config.yaml
arch: "resmlp"
model: "image classifier"
train_examples: 42238
image_size: 24
targets: ["finding"]
num_classes: 11
norm: "rmsnorm"
mlp_ratio: 4
dropout: 0.1
moe_every: 2
experts_per_token: 1
patch_size: [2, 2]
loss: "cross_entropy"
warmup_steps: 760
Rows from expert 46 of block 5, named by matrix and row number. Rows with one number belong to one neuron. Each number is 128 + 24 x the weight over its row's rms, rounded and kept within 0 to 255. All counts start at 0. Numbers have three digits each. After the name is the row's rms in percent of the matrix's.
# up: expert up (model.blocks.5.mlp.up, 64x96x384), inputs 64-127
# down: expert down (model.blocks.5.mlp.down, 64x384x96, transposed), outputs 64-127
up.0 159:117142116117100117147128109138090090133073115133152147134144136128136142134137109126143147137139139055153137114127119112146169121110127132144141127107113115125148107141119083113121118149158105
down.0 123:151171076102139146111133138164143106163177120105140130117135107108147139139138169100115113159099128131092108128119156124144137100141153139110121122168114103167085134105118123105117159097129165
up.1 077:172127149145130163160105110092103144139151139123135181122088130103158156126111144126131108092105120137126138152107145111114171116153136162154086142146151155121111161103140117113152095133116150
down.1 069:098125161160151123164096123121125129159120122142134108127149097125111133076112089157130120160096156190126120088139121109117083146148114117110135114105115138103102160145121142130112094131116115
up.2 156:109135124099084120124096122142138115110100118158145124138175134142098113163144116156161125150125138113144147105111114126135109143126162128105161131119110084155126110150115137104137115170149092
down.2 154:122141070131125131128162118151121130139168117101130161134122118148134115165161121146149133155120107124098126150147146150130139140124166114107135135154138106155105101122118124129119122138105144
up.3 096:140111126119068095129150121156099096108104127124138163116153177100095158157142153122142123143133146122166137115112134126117164112133160113125142156117124121152110148128126120081117092145072092
down.3 106:130183101126135137127152169156116100115148119126143134132151153117130119144114109099125143151174131132074137127113136134097108126112141155105125112142133108121114111129112115117115143160087142
up.4 074:111148139119179109116122136146157140169144136115105111176120120136109095128153116153131111148101091180086135132183123145152118140151115115131139096133123110124152144165104134157149165150144143
down.4 077:130118140154109127125152111148136065100121091173171089107148136083134118125161140160167122113114122119155076121178134134114160140159089133146164124108128090141138147173113120151113111145106139
up.5 066:127127115114073107169124116132062140086136142110132127109143156117127198113131155102117129148101147109160111133074145111090133117097126120116127095100111138126085114088157099117104116136093096
down.5 075:131135112116148131137142157130114149095129134120138118156136086117147132079100115157118114124181139156112156153126122139158108119163143126151126100147150114165147088124154136108135163128142138
up.6 130:104148119097085125120112115162113145131134120155148107116144157134099104163134131140147121145139135152125176116107129132127121143134162107086141120162104107170130112127120158097159096158148087
down.6 132:113147094118114101104116143174122142131149105114142156136136152140118132142117119151146124152141132119109134129151135142108139169108153113133152121121109109178133069132110123113112125135087171
up.7 118:088131127103065117115123121162118131129120109170149101103150169129076108156131164129149121143137119157110154127120136123131109135136148098087156119133111133180149109128128174087153104146116076
down.7 127:116148081112107121116113140187116112122144102086176202112120176166150167135125129171147109156126125130116139171144120152124110161104176112125149113140131087146109084118118102106096118161104117
up.8 066:181135115118151129153147111119081096145126145110132169114116126146117205104112129124106109076140111136131090169117140113116151126124102138150129103146142136152111109105115133105136104125100147
down.8 073:142141134134132138083152132129134136167116172108113085111071134116097125153129132168126159143100151084102151157089143104132090143121109080123156088128184157151101130128130097157122125126117133
up.9 055:161098101158131166117166125126083168122144125100127120119084139140124142112118115076135110138108137148132085123128106145112115125124109117160101122140150148102142118127167102129116112100151140
down.9 072:105146132161132191091108193140122115150083139153130126125085134185136128145108082101135120073151098109083130154185149147152118182161168072118103127169154143142138114125137117152169109123112153
up.10 086:130103142133117097145161133132107091158099121134132182125135132134129155152103099136117149136136150108157112102137093159117150143137126129161133143096148104137145127141123104111124078151164112
down.10 090:104138140083178144134155167164149109159140158164152182140128130118145169123147146121108119157149128141127108100129118093117146116135172155116109117139133132153132121098101148130150144103073158
up.11 066:158133108170116126189127125108077130117167126091150180144085125103147133151159135166140106082145133151125115157088130128121158139169117142161100103121140148165124138094149097125144125122129165
down.11 067:065107129124152113084134093076145117087117139119120139131123112119105102096123126140171157123132111137147117100124190123105173127139126129106137157150149154142109091175136136141097117161113088
up.12 070:143158129104129151178131122077065156095168114089144165128086116145130160132105124151098087116163107174112140145094104137096133110159116100124122116122115140138110109109171114102172111153135152
down.12 070:145135167118124125101103135132117097128131170173105147149143171157116113141164169152129140104113159142172135163111137118107152119144108178135099115159150153078107082129158158106137104123108134
up.13 058:180131102132133135153124119114143090113152132109121154157086074169144151129135102142146122112153094140135105131162125122149129124143111109148132117143150156106126180125111149144110155149140154
down.13 069:110135144141132116156151108139126127189129118158107118076167109146069112147156107147118128118112142116128145103145111154130123118097130139109095125157144145168098138090146106164096134138134154
up.14 063:173133084140126130129126122108112113138162159099157151112132161107181164125143112136122138138142099131089124152123145129119157150150103123138093140128153135100140170105146098138118112160099127
down.14 067:113138111177154173132132117110121125119140128167141113123143116143100110146180097144118159086167121147129118119143150130130109171148106154117115104141170154095079160165117160091114134151126137
up.15 065:153136104145125160150110121093069142136180134099124153132110155111154122140179114121091125087114125135126116166107140117122145127131117161156079141115121148127118148090146131113115127149110137
down.15 064:158107132177146116117131132145145139140085136115124111123110106112129089170128112134129112063128119155125140129138160146141149132148117142109109153118156133100089160151157123117151135147086134
up.16 095:114123143090036106120140126158111140112121100151146107129157185126089140155130146123134101157111136178138134088127126124117151119111157087099157143134091120160141108135104172101147092139130095
down.16 107:133168116127119109116129100167131097109153095136137160142113162152151141137125109153130133147178142130084127165151089174110112147121147150135138130128119118126114083141082114103091114140114134
up.17 133:083135133118097140115116123151140134124143106171149125133167147138105106145135132147155120138135132154119168126119126123128115126131171128080159115144109102151127109139114148108142123161158081
down.17 149:109172090115130125099146099167132123133145121107134154138122129194127127127141101145132112161121115121098119154144133140107138132102149118110142112133124095149123106135104115090115091150113149
up.18 120:109137120103117128142131128150104108126082134142169150140150124114139127146124110140135133136144130054149148099134106129158133119131133129130156106117123119128141099134131098113109127152162087
down.18 126:160129091125147158166178127163110144155171129118175153133128112150152114154106147088114144130091143149112107136107149138113154132164158104151123119149122126130137128100131129123131136086100171
up.19 094:106098148116070102140159129136094128127108123152152141102172164115077132176108123126148119149128117158148133103119104135127163117155150111108166163125128121169144134131136165099162115155131065
down.19 107:129151117093133130133163157206107137135144137101161154133123153157141155127090166104135106141146163152123148157137130132110142121121156130096146129151123087143150116117102110085096094109074126
up.20 159:085123138103078115103121114190133136112112101160152103109147161131091103146123144153141108155131124161129166114135132145124115128112163105082158117150104111170141115147115171119163108163111065
down.20 147:135139080109124118121152098155137132131139117104152196093115142154148147146116108129140136161162120134123130164145120142115139152110157144101144132166137124139116078138116130135111119138088151
up.21 089:127112098153129118120133114123097169156155182120105127102106128158078080122104111112104121123135135162127118099143143174114124135116113077145131125135140137135131121116168101159057107127132114
down.21 090:078196121071167132136138125175123132118154120121177104129096116164149101155123120116133093125146116125096118125111112112133129126141148128175151072181118116120118123134133143108139091110105157
up.22 064:170141132161115133164113124110141127136148133106127153103101114121159161099128146151137119112145124126100116165114106114107142134118078140168109119127155168133107126130144127104119073113114142
down.22 069:139127093183110135118131140079172119127136146126126100144071149098081111159173102153150098165125111106144147141127115116120128129096080128126152118130129150132127153143174107100121147138121111
up.23 167:120132142088104130140121124143118117121126087155143139146160152148130131136113130156129144146119154105149129117135106118148122121132160120130160121114111084147127088152095130098168124143173095
down.23 155:110172084145159099090143105161151091148144126116107133139111125143151099157163108136143100143117113120097120134172130141145150152125148114098145124144133085161110147137105118122121107141108162
up.24 059:185150114161117095129171142112115131132139124094138162115115146099135158105144111129130141110147112125120122163143125153104137139127101147147093124124133113133129149111158116127115118120092111
down.24 065:133146119126158121146095130160104142154168147159125163133100127080120129169128137133135068098157185166110151151134111170145128166099099104141132099151175121125145091124138115119087143176149134
up.25 117:100137121104065129129125111154122133099118100160129104120153151132108115156138159129148113154145135157118175123131131124128125136132152100091158111143082114156151115112125178112172116157138062
down.25 119:123128116096109114120161129163125114124156114099133181082113161153145165138133111148114120152116131131102118166137113135115127162118189133106131113153130097155122096120108147116125121139108147
up.26 064:160143105120135143160092146119183142156151122116123157161127133138099116124130197154108154114083107121116111121117106155145108119169114138105151097143145126130186129134167112096168106100156100
down.26 078:148096175133132113085106135124164106114084198133110106125101116127102150132094149159149160098116149107125127153120167165137138116149129127130110172140190114163158135141041150156130131123092099
up.27 121:110123117080088124148116114150121111107134118145143154145160160128132133140119138139143143150148139110151161134105112120147121136138180129107151120142134114158150102149115121100138124159173096
down.27 140:094179087147113137096141113165134123136173122099122119132130131154124110120161104117136110189130141116105140165167128129130132144132149105103156106173144106159094127142118107106135116144112132
up.28 074:140133115143109138140154128114116166173165164140149129110100131128141128099123163102100123094121136137114122147082153122161130144172107114125105107115105133109163119118174166094169108098111109
down.28 073:139132145152066139146131109120137131156119135103155106143164120118143126096122119105112118120152123065149120122137147111125144145134094137124120151109139174121145115120136109095118143124136132
up.29 075:163113140141112092158139114143079161166157156150112163097134119120146144121105147098134157121121155137130125107141177119111146122145095159168088068080130133100135143099159150127121099109109194
down.29 081:139113155137149139140161147097129100119082108167093147101118146125186116151133119145133145089110152128141117136106140104116137133140131137110075133113091155060124140109132126112098159121124122
up.30 127:102112126118082107120122108142108111105095100138143105114181147120096118160141132156154114142128117136134148104130128145144142128135154099076167143121102123160122130154113147105128130154124082
down.30 117:101154113105127138130121166172109143109165148092150167117117153160135170122123142141133129139151153149089148133133155093106146141101166155126120116145100085155143115126128126094107123134097149
up.31 105:121085142151105089149138091124089072108130109130164165099144163105126150151128138135134132123144143095138125135113131161123172127131152160118128175116153145150102148114111133084128097143134102
down.31 106:104148102093115139160132154144106106137191145084127173164123153135162162137121123135105097175169121132113126147131119128079104154142166163127126124131116129147085105092129106089130099141081151
up.32 057:109127129109154141130126112140081154132141114093126055110121129111087082091105164171114131119153173186149125172115119105085097124145137108127106105162147108155133131148167156101147128149150125
down.32 073:149105166113119105095121125140124124138154156114152119146086128079123101114123115138139125135135149143129112126158128169106157119126081124138161121126197136167159137102155150137119143104106100
up.33 107:152101073128084104133123125082083135112125123077123177134116123137107152156138110097152111145141137078132132132102097172134143146119125131117123148113122135114074169128139078101055130139105125
down.33 107:062208116110159135117167112163107154150134122146095099133166157165127145107144134146143104141143135109084118134126094142120120113150150118129163095143097138167131097088140152076140161133161137
up.34 066:151134107125163178147098127101106145129157161096110134174124127148133146121130126137158121118124116131132116128104112146141131097151110136159105129126101141098125173103173134099113132152126155
down.34 068:120152128111143119129079173122104181156130165104135112150113124147138108100137148156101096131162096096134137111138126104162122120154116115149113109123123166133132148117165146121138141126113185
up.35 062:157137100169127089145127120114112120135143126103154125086117148133159145122126104133140095112138098112103128155151152137102129155106105133119125123161154147121144126092140101132079117122081153
down.35 070:131111108140141111100112139136122111120144170143134116129072090156148112137157144087165073117156161142134143139145139170112129127131123083098153132153108142116074128148145082074100109187157190
up.36 089:130095139141116115149136114120130167133195134123097121109166089123135131150067138097113165120074161126132103145126148133108134115135107124138120076106119119099155161097150149127133118093111151
down.36 094:132116134123148144137127166114140119101080153131144114125064115134106142108101147107124121079128107159143159137173138139172136128111145148110122140140109157118135108093105137139098161111113103
up.37 078:139083159151116113142137096099080147122147146138124157099151111088108139147116126068127151141095159116153113126099194097122130107127077127165105126094120097099126182124178146114131135129056173
down.37 089:114146151132096112151154162118118137115106076144108113119098148149114107119118101150161151095142119142123123113110141105156141129096167152139091122143101185079113097092112140156079145134116128
up.38 091:158095140121124146146123167094102154116141121097116190142111137149126138144121099097154138126134144098129146119100122150143127138095105178124096147112103130073110139116148082125069133121134143
down.38 091:089164121098146132141164159105101153122110173145143101131136125113146125106160135095129136118124152100053106130086097092168136105167129156171162076149148119140109121116163104122117120148166112
up.39 060:171119156171170110157093112118126139181117153104126124154136135128135112149123085170137143085155092181099094158139147140117122125155105120164114104121150145113074179115137170143127141133150170
down.39 069:105139171144153097092142118119100115086121138110082083100117123124081099106147134150147139083163138129168158118086095150088117131165117158096117098121162135115138127137158090108128101116141159
up.40 131:108140105105107125134118108122098124125065114142159149140164133126125136144127124125153151146138140053151149091111128113149152133111127148119159112107112102127137118143127086128119136146148101
down.40 115:164149107108128173141139141167128133178161143123174137121115132151144129142161139127136094134122138114131125130109143111114140106126156131134117107163119116157119118124137164103131139109107149
up.41 138:137149102110146177127110142083130154117109144108168126130152138140156145107140109075120110137141135045129136112091125108124097120127115177145107112136106129103069108099163068086105146138136143
down.41 114:108134144112146119160103093127102157123144123114114090152119103128127109123122155138115113159150129155086116138182120119086109131154185087141151074110130110189112167135181144121155134103192164
up.42 109:094125147111080136122122132162107141117133123149149135116147170128085120140122142144134108151130115161144150127104115138118122128140175102101135123141118114164142085130112167091158100147155064
down.42 127:126185079117125121118138096176126119126134111120120189130111152172148141125135119148126128143137147129121151167135120115121140174115159132112099129152125086149113099134105082123098080135085150
up.43 157:117123137089086102143126112141130103119112103153153121140167145132127129131122130159147144147126129089154130111124119125137133137123154124122169120124126097154143088165113118099161102148162091
down.43 154:136182085127135127115152116144138113158140138091130137138129117140128107150164137151160112148120136139107114131163138152151150127119173096106135112158138095156132129138103112110106123151114179
up.44 066:140127127128113204161093127103101142148159131113120139143142121108147139107164132149113129115145116129076134115130111116161118112146089116129123111126151142132119157101176096142141097136104149
down.44 072:142167099137160093144112163120092154163085160151154151124141106132127163135129151117113080111124100117141132119100153146077115118125132142137114145111131179159080125130110112137145146146147122
up.45 068:137120120135111147135133125110074122156150141108104141136109128092154146115095166127111092089136139101133124169086124151117117109177114165108096120143138165102136110131144141096178093173132139
down.45 066:111106137129146140139134112115160097146110122140131107136115131154146152103095087103121138127162135119116121112094079141120146116150107142133130109054152141107167135116167136139117132125161165
up.46 148:099124132087104122113113136143131136118125108156138157135145145139109112162148121157137124163136143122130156127109118123141117133149169125098158126135117106150134098145088124098143119142169098
down.46 143:101196107116139102104127108147129114118140131108125144134143134180150118137135118135142109169123123104090128161154130125147147150109152138107151119166124102161127119127090099113121109160118160
up.47 079:171094106148192128152077146094141126158127127110110149156119121137109118153132095150157126142136089164090131119160138148161127160125126124148108133122141105110126165137129116168110149124123140
down.47 077:139113137169115113130133131093128161162074136138135045110108106131123136157157135137107121109128135109117158082134129143107121140138111123123089097141156149132120137134149109121127149123142138
up.48 219:111108155101093119116120135170151125119142114157147124128168147138106117167157132148150127160110151164127150105129138128144103142139171111102168139134104077159131107154098163098161107124161092
down.48 176:108168085128117106103126114149138108106135103092121173138123126173119118122133117153152111156125123119081139160158118159142155170117145126113138138145152112164121108148096093116113120160112153
up.49 073:131158103199133144168117134120142146160133150124127161108115120105186149114149164116127116100151138118123125134122157118140189147143141148146111115158162155139159177088113127132158094127128137
down.49 074:137104104105150140167129159078147118150107168108094101173103094141151139088144116128093090108148135093160118127112124118151090137143111133114136131108151153103179179163127120117135137112087124
up.50 069:132161153126146124135156129077143115140144115124103155176097123115122173121114123155095123116102143141124068119146105143152123107148101127173139113079112148109111112140127153091122138110142158
down.50 077:147098144061163146118105091089144120142115138132100090120140099142106085122163123095133130071101139128139150119098115127159118157151076123191112124120150122097116164111132097134140130113113161
up.51 081:192122131125140105134113173094138179116139140109097138157129113146119135174124093078173127138124107125112126113124130129153103157101125147094128153141107131105133167111143120145087133104097136
down.51 084:070171120142142164100184126126109143152139152120138115107141092116166097130137164103077133126141153093082119114138143099142130128172117126141131124159128125175145112101178146132133182123149088
up.52 077:170117144145135117143118091121110135129164130145120142096157131103131144162110149098117146107103175125124104133091187118136129110133118136174101107096123132095119145089148163136136098100091173
down.52 086:128126119122157102143164153117104082094081120139115101129111085149098143164117170145119114108130099118144188096166146122146129111076135159104093145126112152103101124119119102160102142089134125
up.53 118:118144122107094114129104118138119129107109116157144143127165153126117129153130124156172135154136125083135143119112128123132120142108161146116153122117131096143116114143111113127125103156126072
down.53 122:114170072112137139097161127160117134153145144112147139136148128148166144130155110143154138162140133128087112140151149122129137123118174125102160126158105102172121095132118134122131129117115153
up.54 064:189103148191147136135116126125088125152145115080128097131107135090124179109111120149137096092145122146114089183089168127139156108141080118148119151125143161133131178087126141133125148141113167
down.54 069:127107088145134131101132106097095143146115150135110107141120081190070120144124180124149135130125088077083124152122139148132111126118131149118077159159109113122131163119139083121123129128105158
up.55 058:141126139095133153139141104094096131115139126127109115131111137139094124126111098152103138112120130137147109121082139140110165106110128167185083092122108162121123123154160077158132117126104150
down.55 067:154119131118118074120112100096150102124113105109134078086117110096127149143146164111121139105139127143135117136134151181144152152115142103139110098071154138121180108140150138129095111115131144
up.56 070:127141103157083120147108105148072148097143168091131143134135183110099120155108179047158138129142114135134132133095128105127121137093116134093129112097090132126124146070163131132080098153097124
down.56 080:079208098090160132121123130155142164159129119120155129110077093192157149124135135095115129138151150141109138146144179110109129147153140139126124082189142098110151094125165150113162121174136155
up.57 111:100117131117046120116112105170105131110122123144134111124161161122068134169122173134154086116124127160127151115116124130121127119124141099093166129143096115174155110123141157102171098157118077
down.57 118:123162108095123096097123116154124111140147094105150191078104161164132133135132122155142136153146143149096126177125147166108105141118178149117131129169126083156130087115103112122131122156101148
up.58 080:155114106122081089146122125105129156114159130080112156134120144144107130160101115073120129119117136109141110145112102140147142178128122144119126129102118111129093147100137110111111066108113097
down.58 092:075167133141149147119203116138121077101139088153115107138095100125121124087154134147131133130142101133073123165154116115111115091128127116106119122132075125178163111135094125106140118134132129
up.59 082:150131088117075080156139133110096120101107126093127145124136157121086175152141134096138085152122126109137124111140128139109115133115120132089131113115106137123111143084151126094097107141050115
down.59 092:105170116101145109135124112123112110152098119141136147138135147132187133127124147128147103135137138105081130132111130112107115167160177146120134132147137139192111107108125106089149138165100123
up.60 113:113148123109101129164109104154087114127091097127161135140126142138124142143089122139145153132156136092154138116134106106128150134109149137133143105126108101116156069138103118124130124157174098
down.60 114:157139089125118161106160129171129130151142138120160135116133122138154140126135139110128139175126130111100091150139157112157154120131135105152119121159117098159141110111128128099131114098099160
up.61 078:170098140126163148169106144054100111133181106101132186141109146146117158099113104139106110138152139119142097115107093144168154087150128158156114131122124130100132137132120100105102132112153145
down.61 075:132135151097144142114115103108111150110100143110099080131147083152137130118152165093128129078140151105084109142120152108111096125122119147164116095141196163116165134143144132131066118113100170
up.62 121:105108121145093103139118116139087104125113112145165134106147163103112122160149136122149116134144116127132140095124138149122141098148150104095132122139115109160103134125127146106148130178102102
down.62 114:122129118119097133149128148185151122141184139108133178138126159138141155131121141162121138181138149127097130158137140114133128140131152127096117116149119068166139077109158139090113099128067149
up.63 061:171106157133127153134126129149101097129169141115129141166089106116119148099115139137132095137113119151101073148122110155161134123157106113126123150119107137120127142106117166119140142137086169
down.63 072:149143135136116131103100127119160136159080111128114140111114142122116101093150134131128159128117155138106167088110100100129130093160112121112123095119139165114142083080132114100073129092137160
up.64 098:110126106117080091118132111158087130112115098136139119116175146089107130157144146126145108130138108110124153129107145132113157105105162121091142128135100131157122141122132141115123100183071093
down.64 110:132134098110105124170131120181099127126173108114175173134137175130168161139127120140148099151191136142120125156128124125074162136097196112097133097139128116151140104104128138093109107147137123
up.65 074:146130125165091119160137135131085148077116163074107115130098154117112152139132142116128129119139107105159133151136120137076160137107084124124124134114115145105122121115122097148093113123083115
down.65 072:139139126081144122174102127125115134171139106111096144130082135169154125124128112145147122100149141144074145143109091156149177186139148128100130096097109117103120125115134112099120095151157149
up.66 132:110136122102099133121107115162096111107091112129171127165135133140132133126091138138137156142161123082162151107135117119140151136118144141144150126109104118104144075130113104132147141151150090
down.66 128:145123093130124151116171144172117125146159149112143139109114106127132125122148148105105113143105128126113126152133135121148114112130167114126125122204114103130111126109133116118126156104112157
up.67 064:158109133135128169162090143084094138140151106104115201163119118126142105096151157117116090118120109128134130124131114116156133098155115176138103147118146146132123129075188140122136116154118161
down.67 074:111168116080156115136129089146136129148100180120135089107112136108111142125102168120129110121148152138104088110120133153113103130107128142158071115114131172127102083147129126139121120143145189
up.68 087:180083128091166126171124126100098113144189113118111169146089138144126144106128119134082120139107145124143077132156105145160142091145130147183129136105105130113129124137117109123114115109156155
down.68 084:154131119117129182112136121107168108138103180142157113134143108140136113083106120106098146089140119151161122105125147136151111105112078120128119114145162134101134146146137104141103105128163146
up.69 138:147100166103100121136114134134149110119117120131119121148140129158098148170142139134136102150083135137155122109140114146142118148139145099103170157105112089157106134143098171099136100096151071
down.69 152:095172104109129141122154090137123095129137127139134162130091160156148134128140105162137106163157106120075121159150095177120129157125138138114152137129144123158094104153097101108115101187143148
up.70 096:129108094109058097119137117130104098111108140135125143129140164111112141141153109108152111153147123107124136125111144164126152130099134132117108166120120126160121135113121104110083116145069098
down.70 101:108143101113125106146124153153111146119172113115166172146114164109165149130111114137117149118157123124094145129133123140132122124121147150102125081133100112158110092118120123113141155130117142
up.71 082:153133099134114135148160112112123125099117136108133144138066119111138147075118151101092114107176108135090135156138100146116161118133124165171102105130136153093132123102115063126131085138107147
down.71 080:151123129110127128159134123137178130125103092137120120093147115116111150147133091160135153113150072088139165081189111119105175083112098138104132098130090123109103140129138110158117145085097115
up.72 063:202111086155142136160159120119118130108131137097136139108079150127150142128100101127147132134134110103119101145165110142118176134123124130144118127135166127137112153136115126134088127129113133
down.72 066:187133171146118143108114163149091100131139132113168120120115104127123109164138118154135097079150117137127118152141164158112093156149127117132060126100154154118118158118098085099095199145148129
up.73 073:187099107158120132179120126105101124153161140102132165111098111095174180121115113130123120105107098153139118127102111138100145068167106125135116123117125142103140155117140149125162121145112149
down.73 069:138113123138169120139137088094137173113174160131120084121125082134123089164120105147163153136115154133126121110196143091114130118143093124183138100094143134125102123130169147124144119112131135
up.74 065:180107108150169120133131149080122137119130152077107111107099129138106172126142131167126129109109116140129123172119116132131189125161120092120102134139151159144089158110098116165105096120069160
down.74 066:140064187085141117106134078142117120127109121147089125101136131145132097092141149124167112126127136138105084110146184161149119115137130128095134129168105153112145130093123141104157129117167122
up.75 102:143118141132141077150143103112084130131160130092111134109140149087113151135101146118109186112101171095157095169104169100095149127154080125155099089080141142124122128137169159105148113096098163
down.75 095:181132130082106133170133165079139112114110117157135165134098146145114162135113082089168119124140119161134141100151141126133114170107121150162123170118107133109126100124112119126078143123119122
up.76 065:165135131185164131114096157120127084123099112093112154148082106174136123118132100127163129135127091150122117108174134160172116116143114132131109124118110117108140141127112096156115153103122126
down.76 074:106111136151171156080129130116121111116098172158124133090092098100125077124158105173114127111142142108101143119143119130160151120141116111133080109140099153141124135116176144128108106146136100
up.77 077:145104143136156136129095122092100152139126156112113143124148115146111125155113132120125167142125148152155113093122121109117090116118096133155137103064120127110094136104181148164109126101136166
down.77 081:109146114118104161194163165092089173186165116109120125091124116154148110118108133114140147102104147092121128142106129084118127133140159162131097062126079097141150105078141117083147119112113148
up.78 071:165151113148145155146093111104112126157176135108140152154092149146137120129138136155132071108139115152130095163136141148127145126193140124136100114142149145138114166106143136123133147127116150
down.78 073:101147139107157119115125127115100126152080145151124112126083134153131156136153134132139088052163143135143164134129192075130103138154104153112084107137113149103129139133125166126133101148164109
up.79 173:094134148107083127089124126175132138109123124154148116125168158130089127159131145163140124152114138142131156121123135128133121144113155101085164115150097096164140103155108156103159107150145082
down.79 152:142115088122111107128148117168139132124144119100130205123091148134124134155126117130145112160133124106114141176147126128135138139102187135087133142160113098148130102138108113116101109120087134
up.80 126:143098134107094105135120129116118113109152094130125139148143138163106135137132130143154123154117131142160131106117098137140121125151168106114171149099108091156109104151101130093144107116161101
down.80 131:099205090137123127104127129145126108148133141111128171164143131169118127138156105151158084149142094133087144132155120139116158162111136142105165126135137112154100107123118095133111102148094165
up.81 078:154126109083141104161147130089115157151152165110107135144114119142117147142109116083112131098121123096173114132119111134095133142093112099122141100116090140096101122102205093115091127113149111
down.81 082:076158128095145135155162095134129107129115151151167111110092142128110123143129155157119103141119157139090098104145095100145128134156107130133143087078079180151145113140114130111181099153108106
up.82 094:088096119113086131158134118127056123126124136127137146089146158120117116120113106137134124110165143154130139110100107160111156099128145113094099121143122146152130132125151129131125138171164104
down.82 102:131178102095136125121152118177108125161172103098149157145139154145139152138099172116101135167113129138141138145138117125085133141126150143150134131126124103139088121114139125089116086094068162
up.83 065:175112116142151143150136132084088126145161119108116135121090148140148150115125108140116142094132120130132089149121118140130169109167113122137116116152121175132114182136115149118163123166118113
down.83 062:110150145128119113153096118130108144144114124146134100099130137103126089147093135120156101105158087108114172118119136109123137125129125094140098157149176131120100144097105093119146132137100103
up.84 082:160119108137166148129104148116147111121147130104088153171104098160101091145141121117131098165102104145139131111165146150196111117130103124149101119123120099096135169128109133152087140144077147
down.84 083:090159128094144110158105143100114152168095122133128103111131149116149126144170133122091136097164161132096119121154141127134154125143129144122122108109137171114153111160141158146109151124145118
up.85 067:191119130192122115155143120097150138122135138078140132146092149138180159134121124138113096111125145125127118188139117145146155135119117146139113157138154203110153144115104118128119111116059143
down.85 068:164102158139124109159106106151107139154160122129101119118134124140149091129135114119118133129159110165112128110094138122125087101120127133126131133110142182115158170136132142127141142123214155
up.86 076:144101111147146154141106108068114083123167137084143175142094147128147137148137128168122111123153091161076114136154134170121168119169124128138101139115155143125122171094165135110113144155131134
down.86 076:116143131103135119130164114098114147138087153161135085138139118120083115145141120137136151092147162147128109096113115127129166089125143136128126087136112137082116123124125140092141108127146126
up.87 111:121098130143103091116141130153091087110110108148149163117118159132120148145131118132144109142147126103137150143114118175149143132107166144120134164125124123153117130129127096113095126131096095
down.87 097:104169118122112187151142144184116113142155086142144153114127151148132161114137136142112100156150136130098136136113119118110138135129140138127132116132104144171117087083143135106134128137128113
up.88 166:089131129098092126107122123168136124114114099176137115124154154124107103159147161141155104150130122150123168119116132136124107139129161107082158142136086111171135101134106177117173130156135089
down.88 147:136151089093105118131145115162124121131145121098147173130132151154137130155115111157132136155124144142096144181136148148113118144102169111103153122145145109158115079154093104117115105140101155
up.89 074:151118144138121120169135097099112107131155161093104146118085140124133149112113122169128122090163097134142086159083115121116184132186104130145135134138136161104106130112126138110134131143104170
down.89 068:124121159090108084123099094147156145119162082132089079110107115095089100132123120117148137135129177127113134133142127111115097113075087138103152110122121159134108129145159137107113164146138142
up.90 066:172147113184108129145147125126058137140150161110143146119090140093135171111115147143079131080142130146125106165105135140119168102169109115154099116110117160133143125111159095140108112128130140
down.90 066:150104116137114096130104122105117160137158179166106099099149156107120139159079125142149110110139119079159132139102135111135110131123139106107149100119149105158090139104134129141144125148131138
up.91 077:145104110129103121168122116129102113167168155108136155134092106082177122125106190114126122076135149113142091129128137133139154117154125152116106125147129152110148142073140142105158084125102151
down.91 092:123123156175133128128097112101183138151110149163105052157134099125086108120145125136167110126104099129130114095119163116153087130142082108123159121101103168110146175152167128149163179132133145
up.92 129:092118128106076130122129122174125137113126128167147101106163161132091114158133134137149107156132143154116167129134138123119113130128164099078160128151098121165126105136119175107147120146120080
down.92 134:157145084111118113106126110160124120145154131094154178118121157156139144142126146146134111163131144138114144170149113149116151154102160136110127130172144090120113091126096108095088089153108155
up.93 073:180120119121160143141123145108123162129191132071111119151100117134130166120145134121115118138138134140127088127118113138126147116159139132147110127117140134088102121132155122115111124117111141
down.93 072:170171124082129175097135140150113165195122131116087093063143119180087153148151125116120162105115132122091114146119129114087145132196121100137124059149131119171104036121138102120086141125132137
up.94 173:118102142087106112117113138144136125129155093149138120138162142143105125152146138154152123155112141161131144099130131132145112144143186103104156132135106086161121109147093153103166124138172095
down.94 153:105176069147126100094134097164128096128134132114108158142109158153126124158153106151152121155121128117098136156149104171120142182123160096108158131136125100164130116153095116088109081167110143
up.95 065:173127121122123161148110104103113112137108139125156147162098129102176143114152142120112090127155083154068125108106141128142134096143129126118094131112113147132138169108161121126122126138127152
down.95 073:085119143142144150116130157085159132137112138122163126137135144125160124125094122114143113099134160132141144174115126142137143103151108170126118134162133141083104149114150150118143137144125125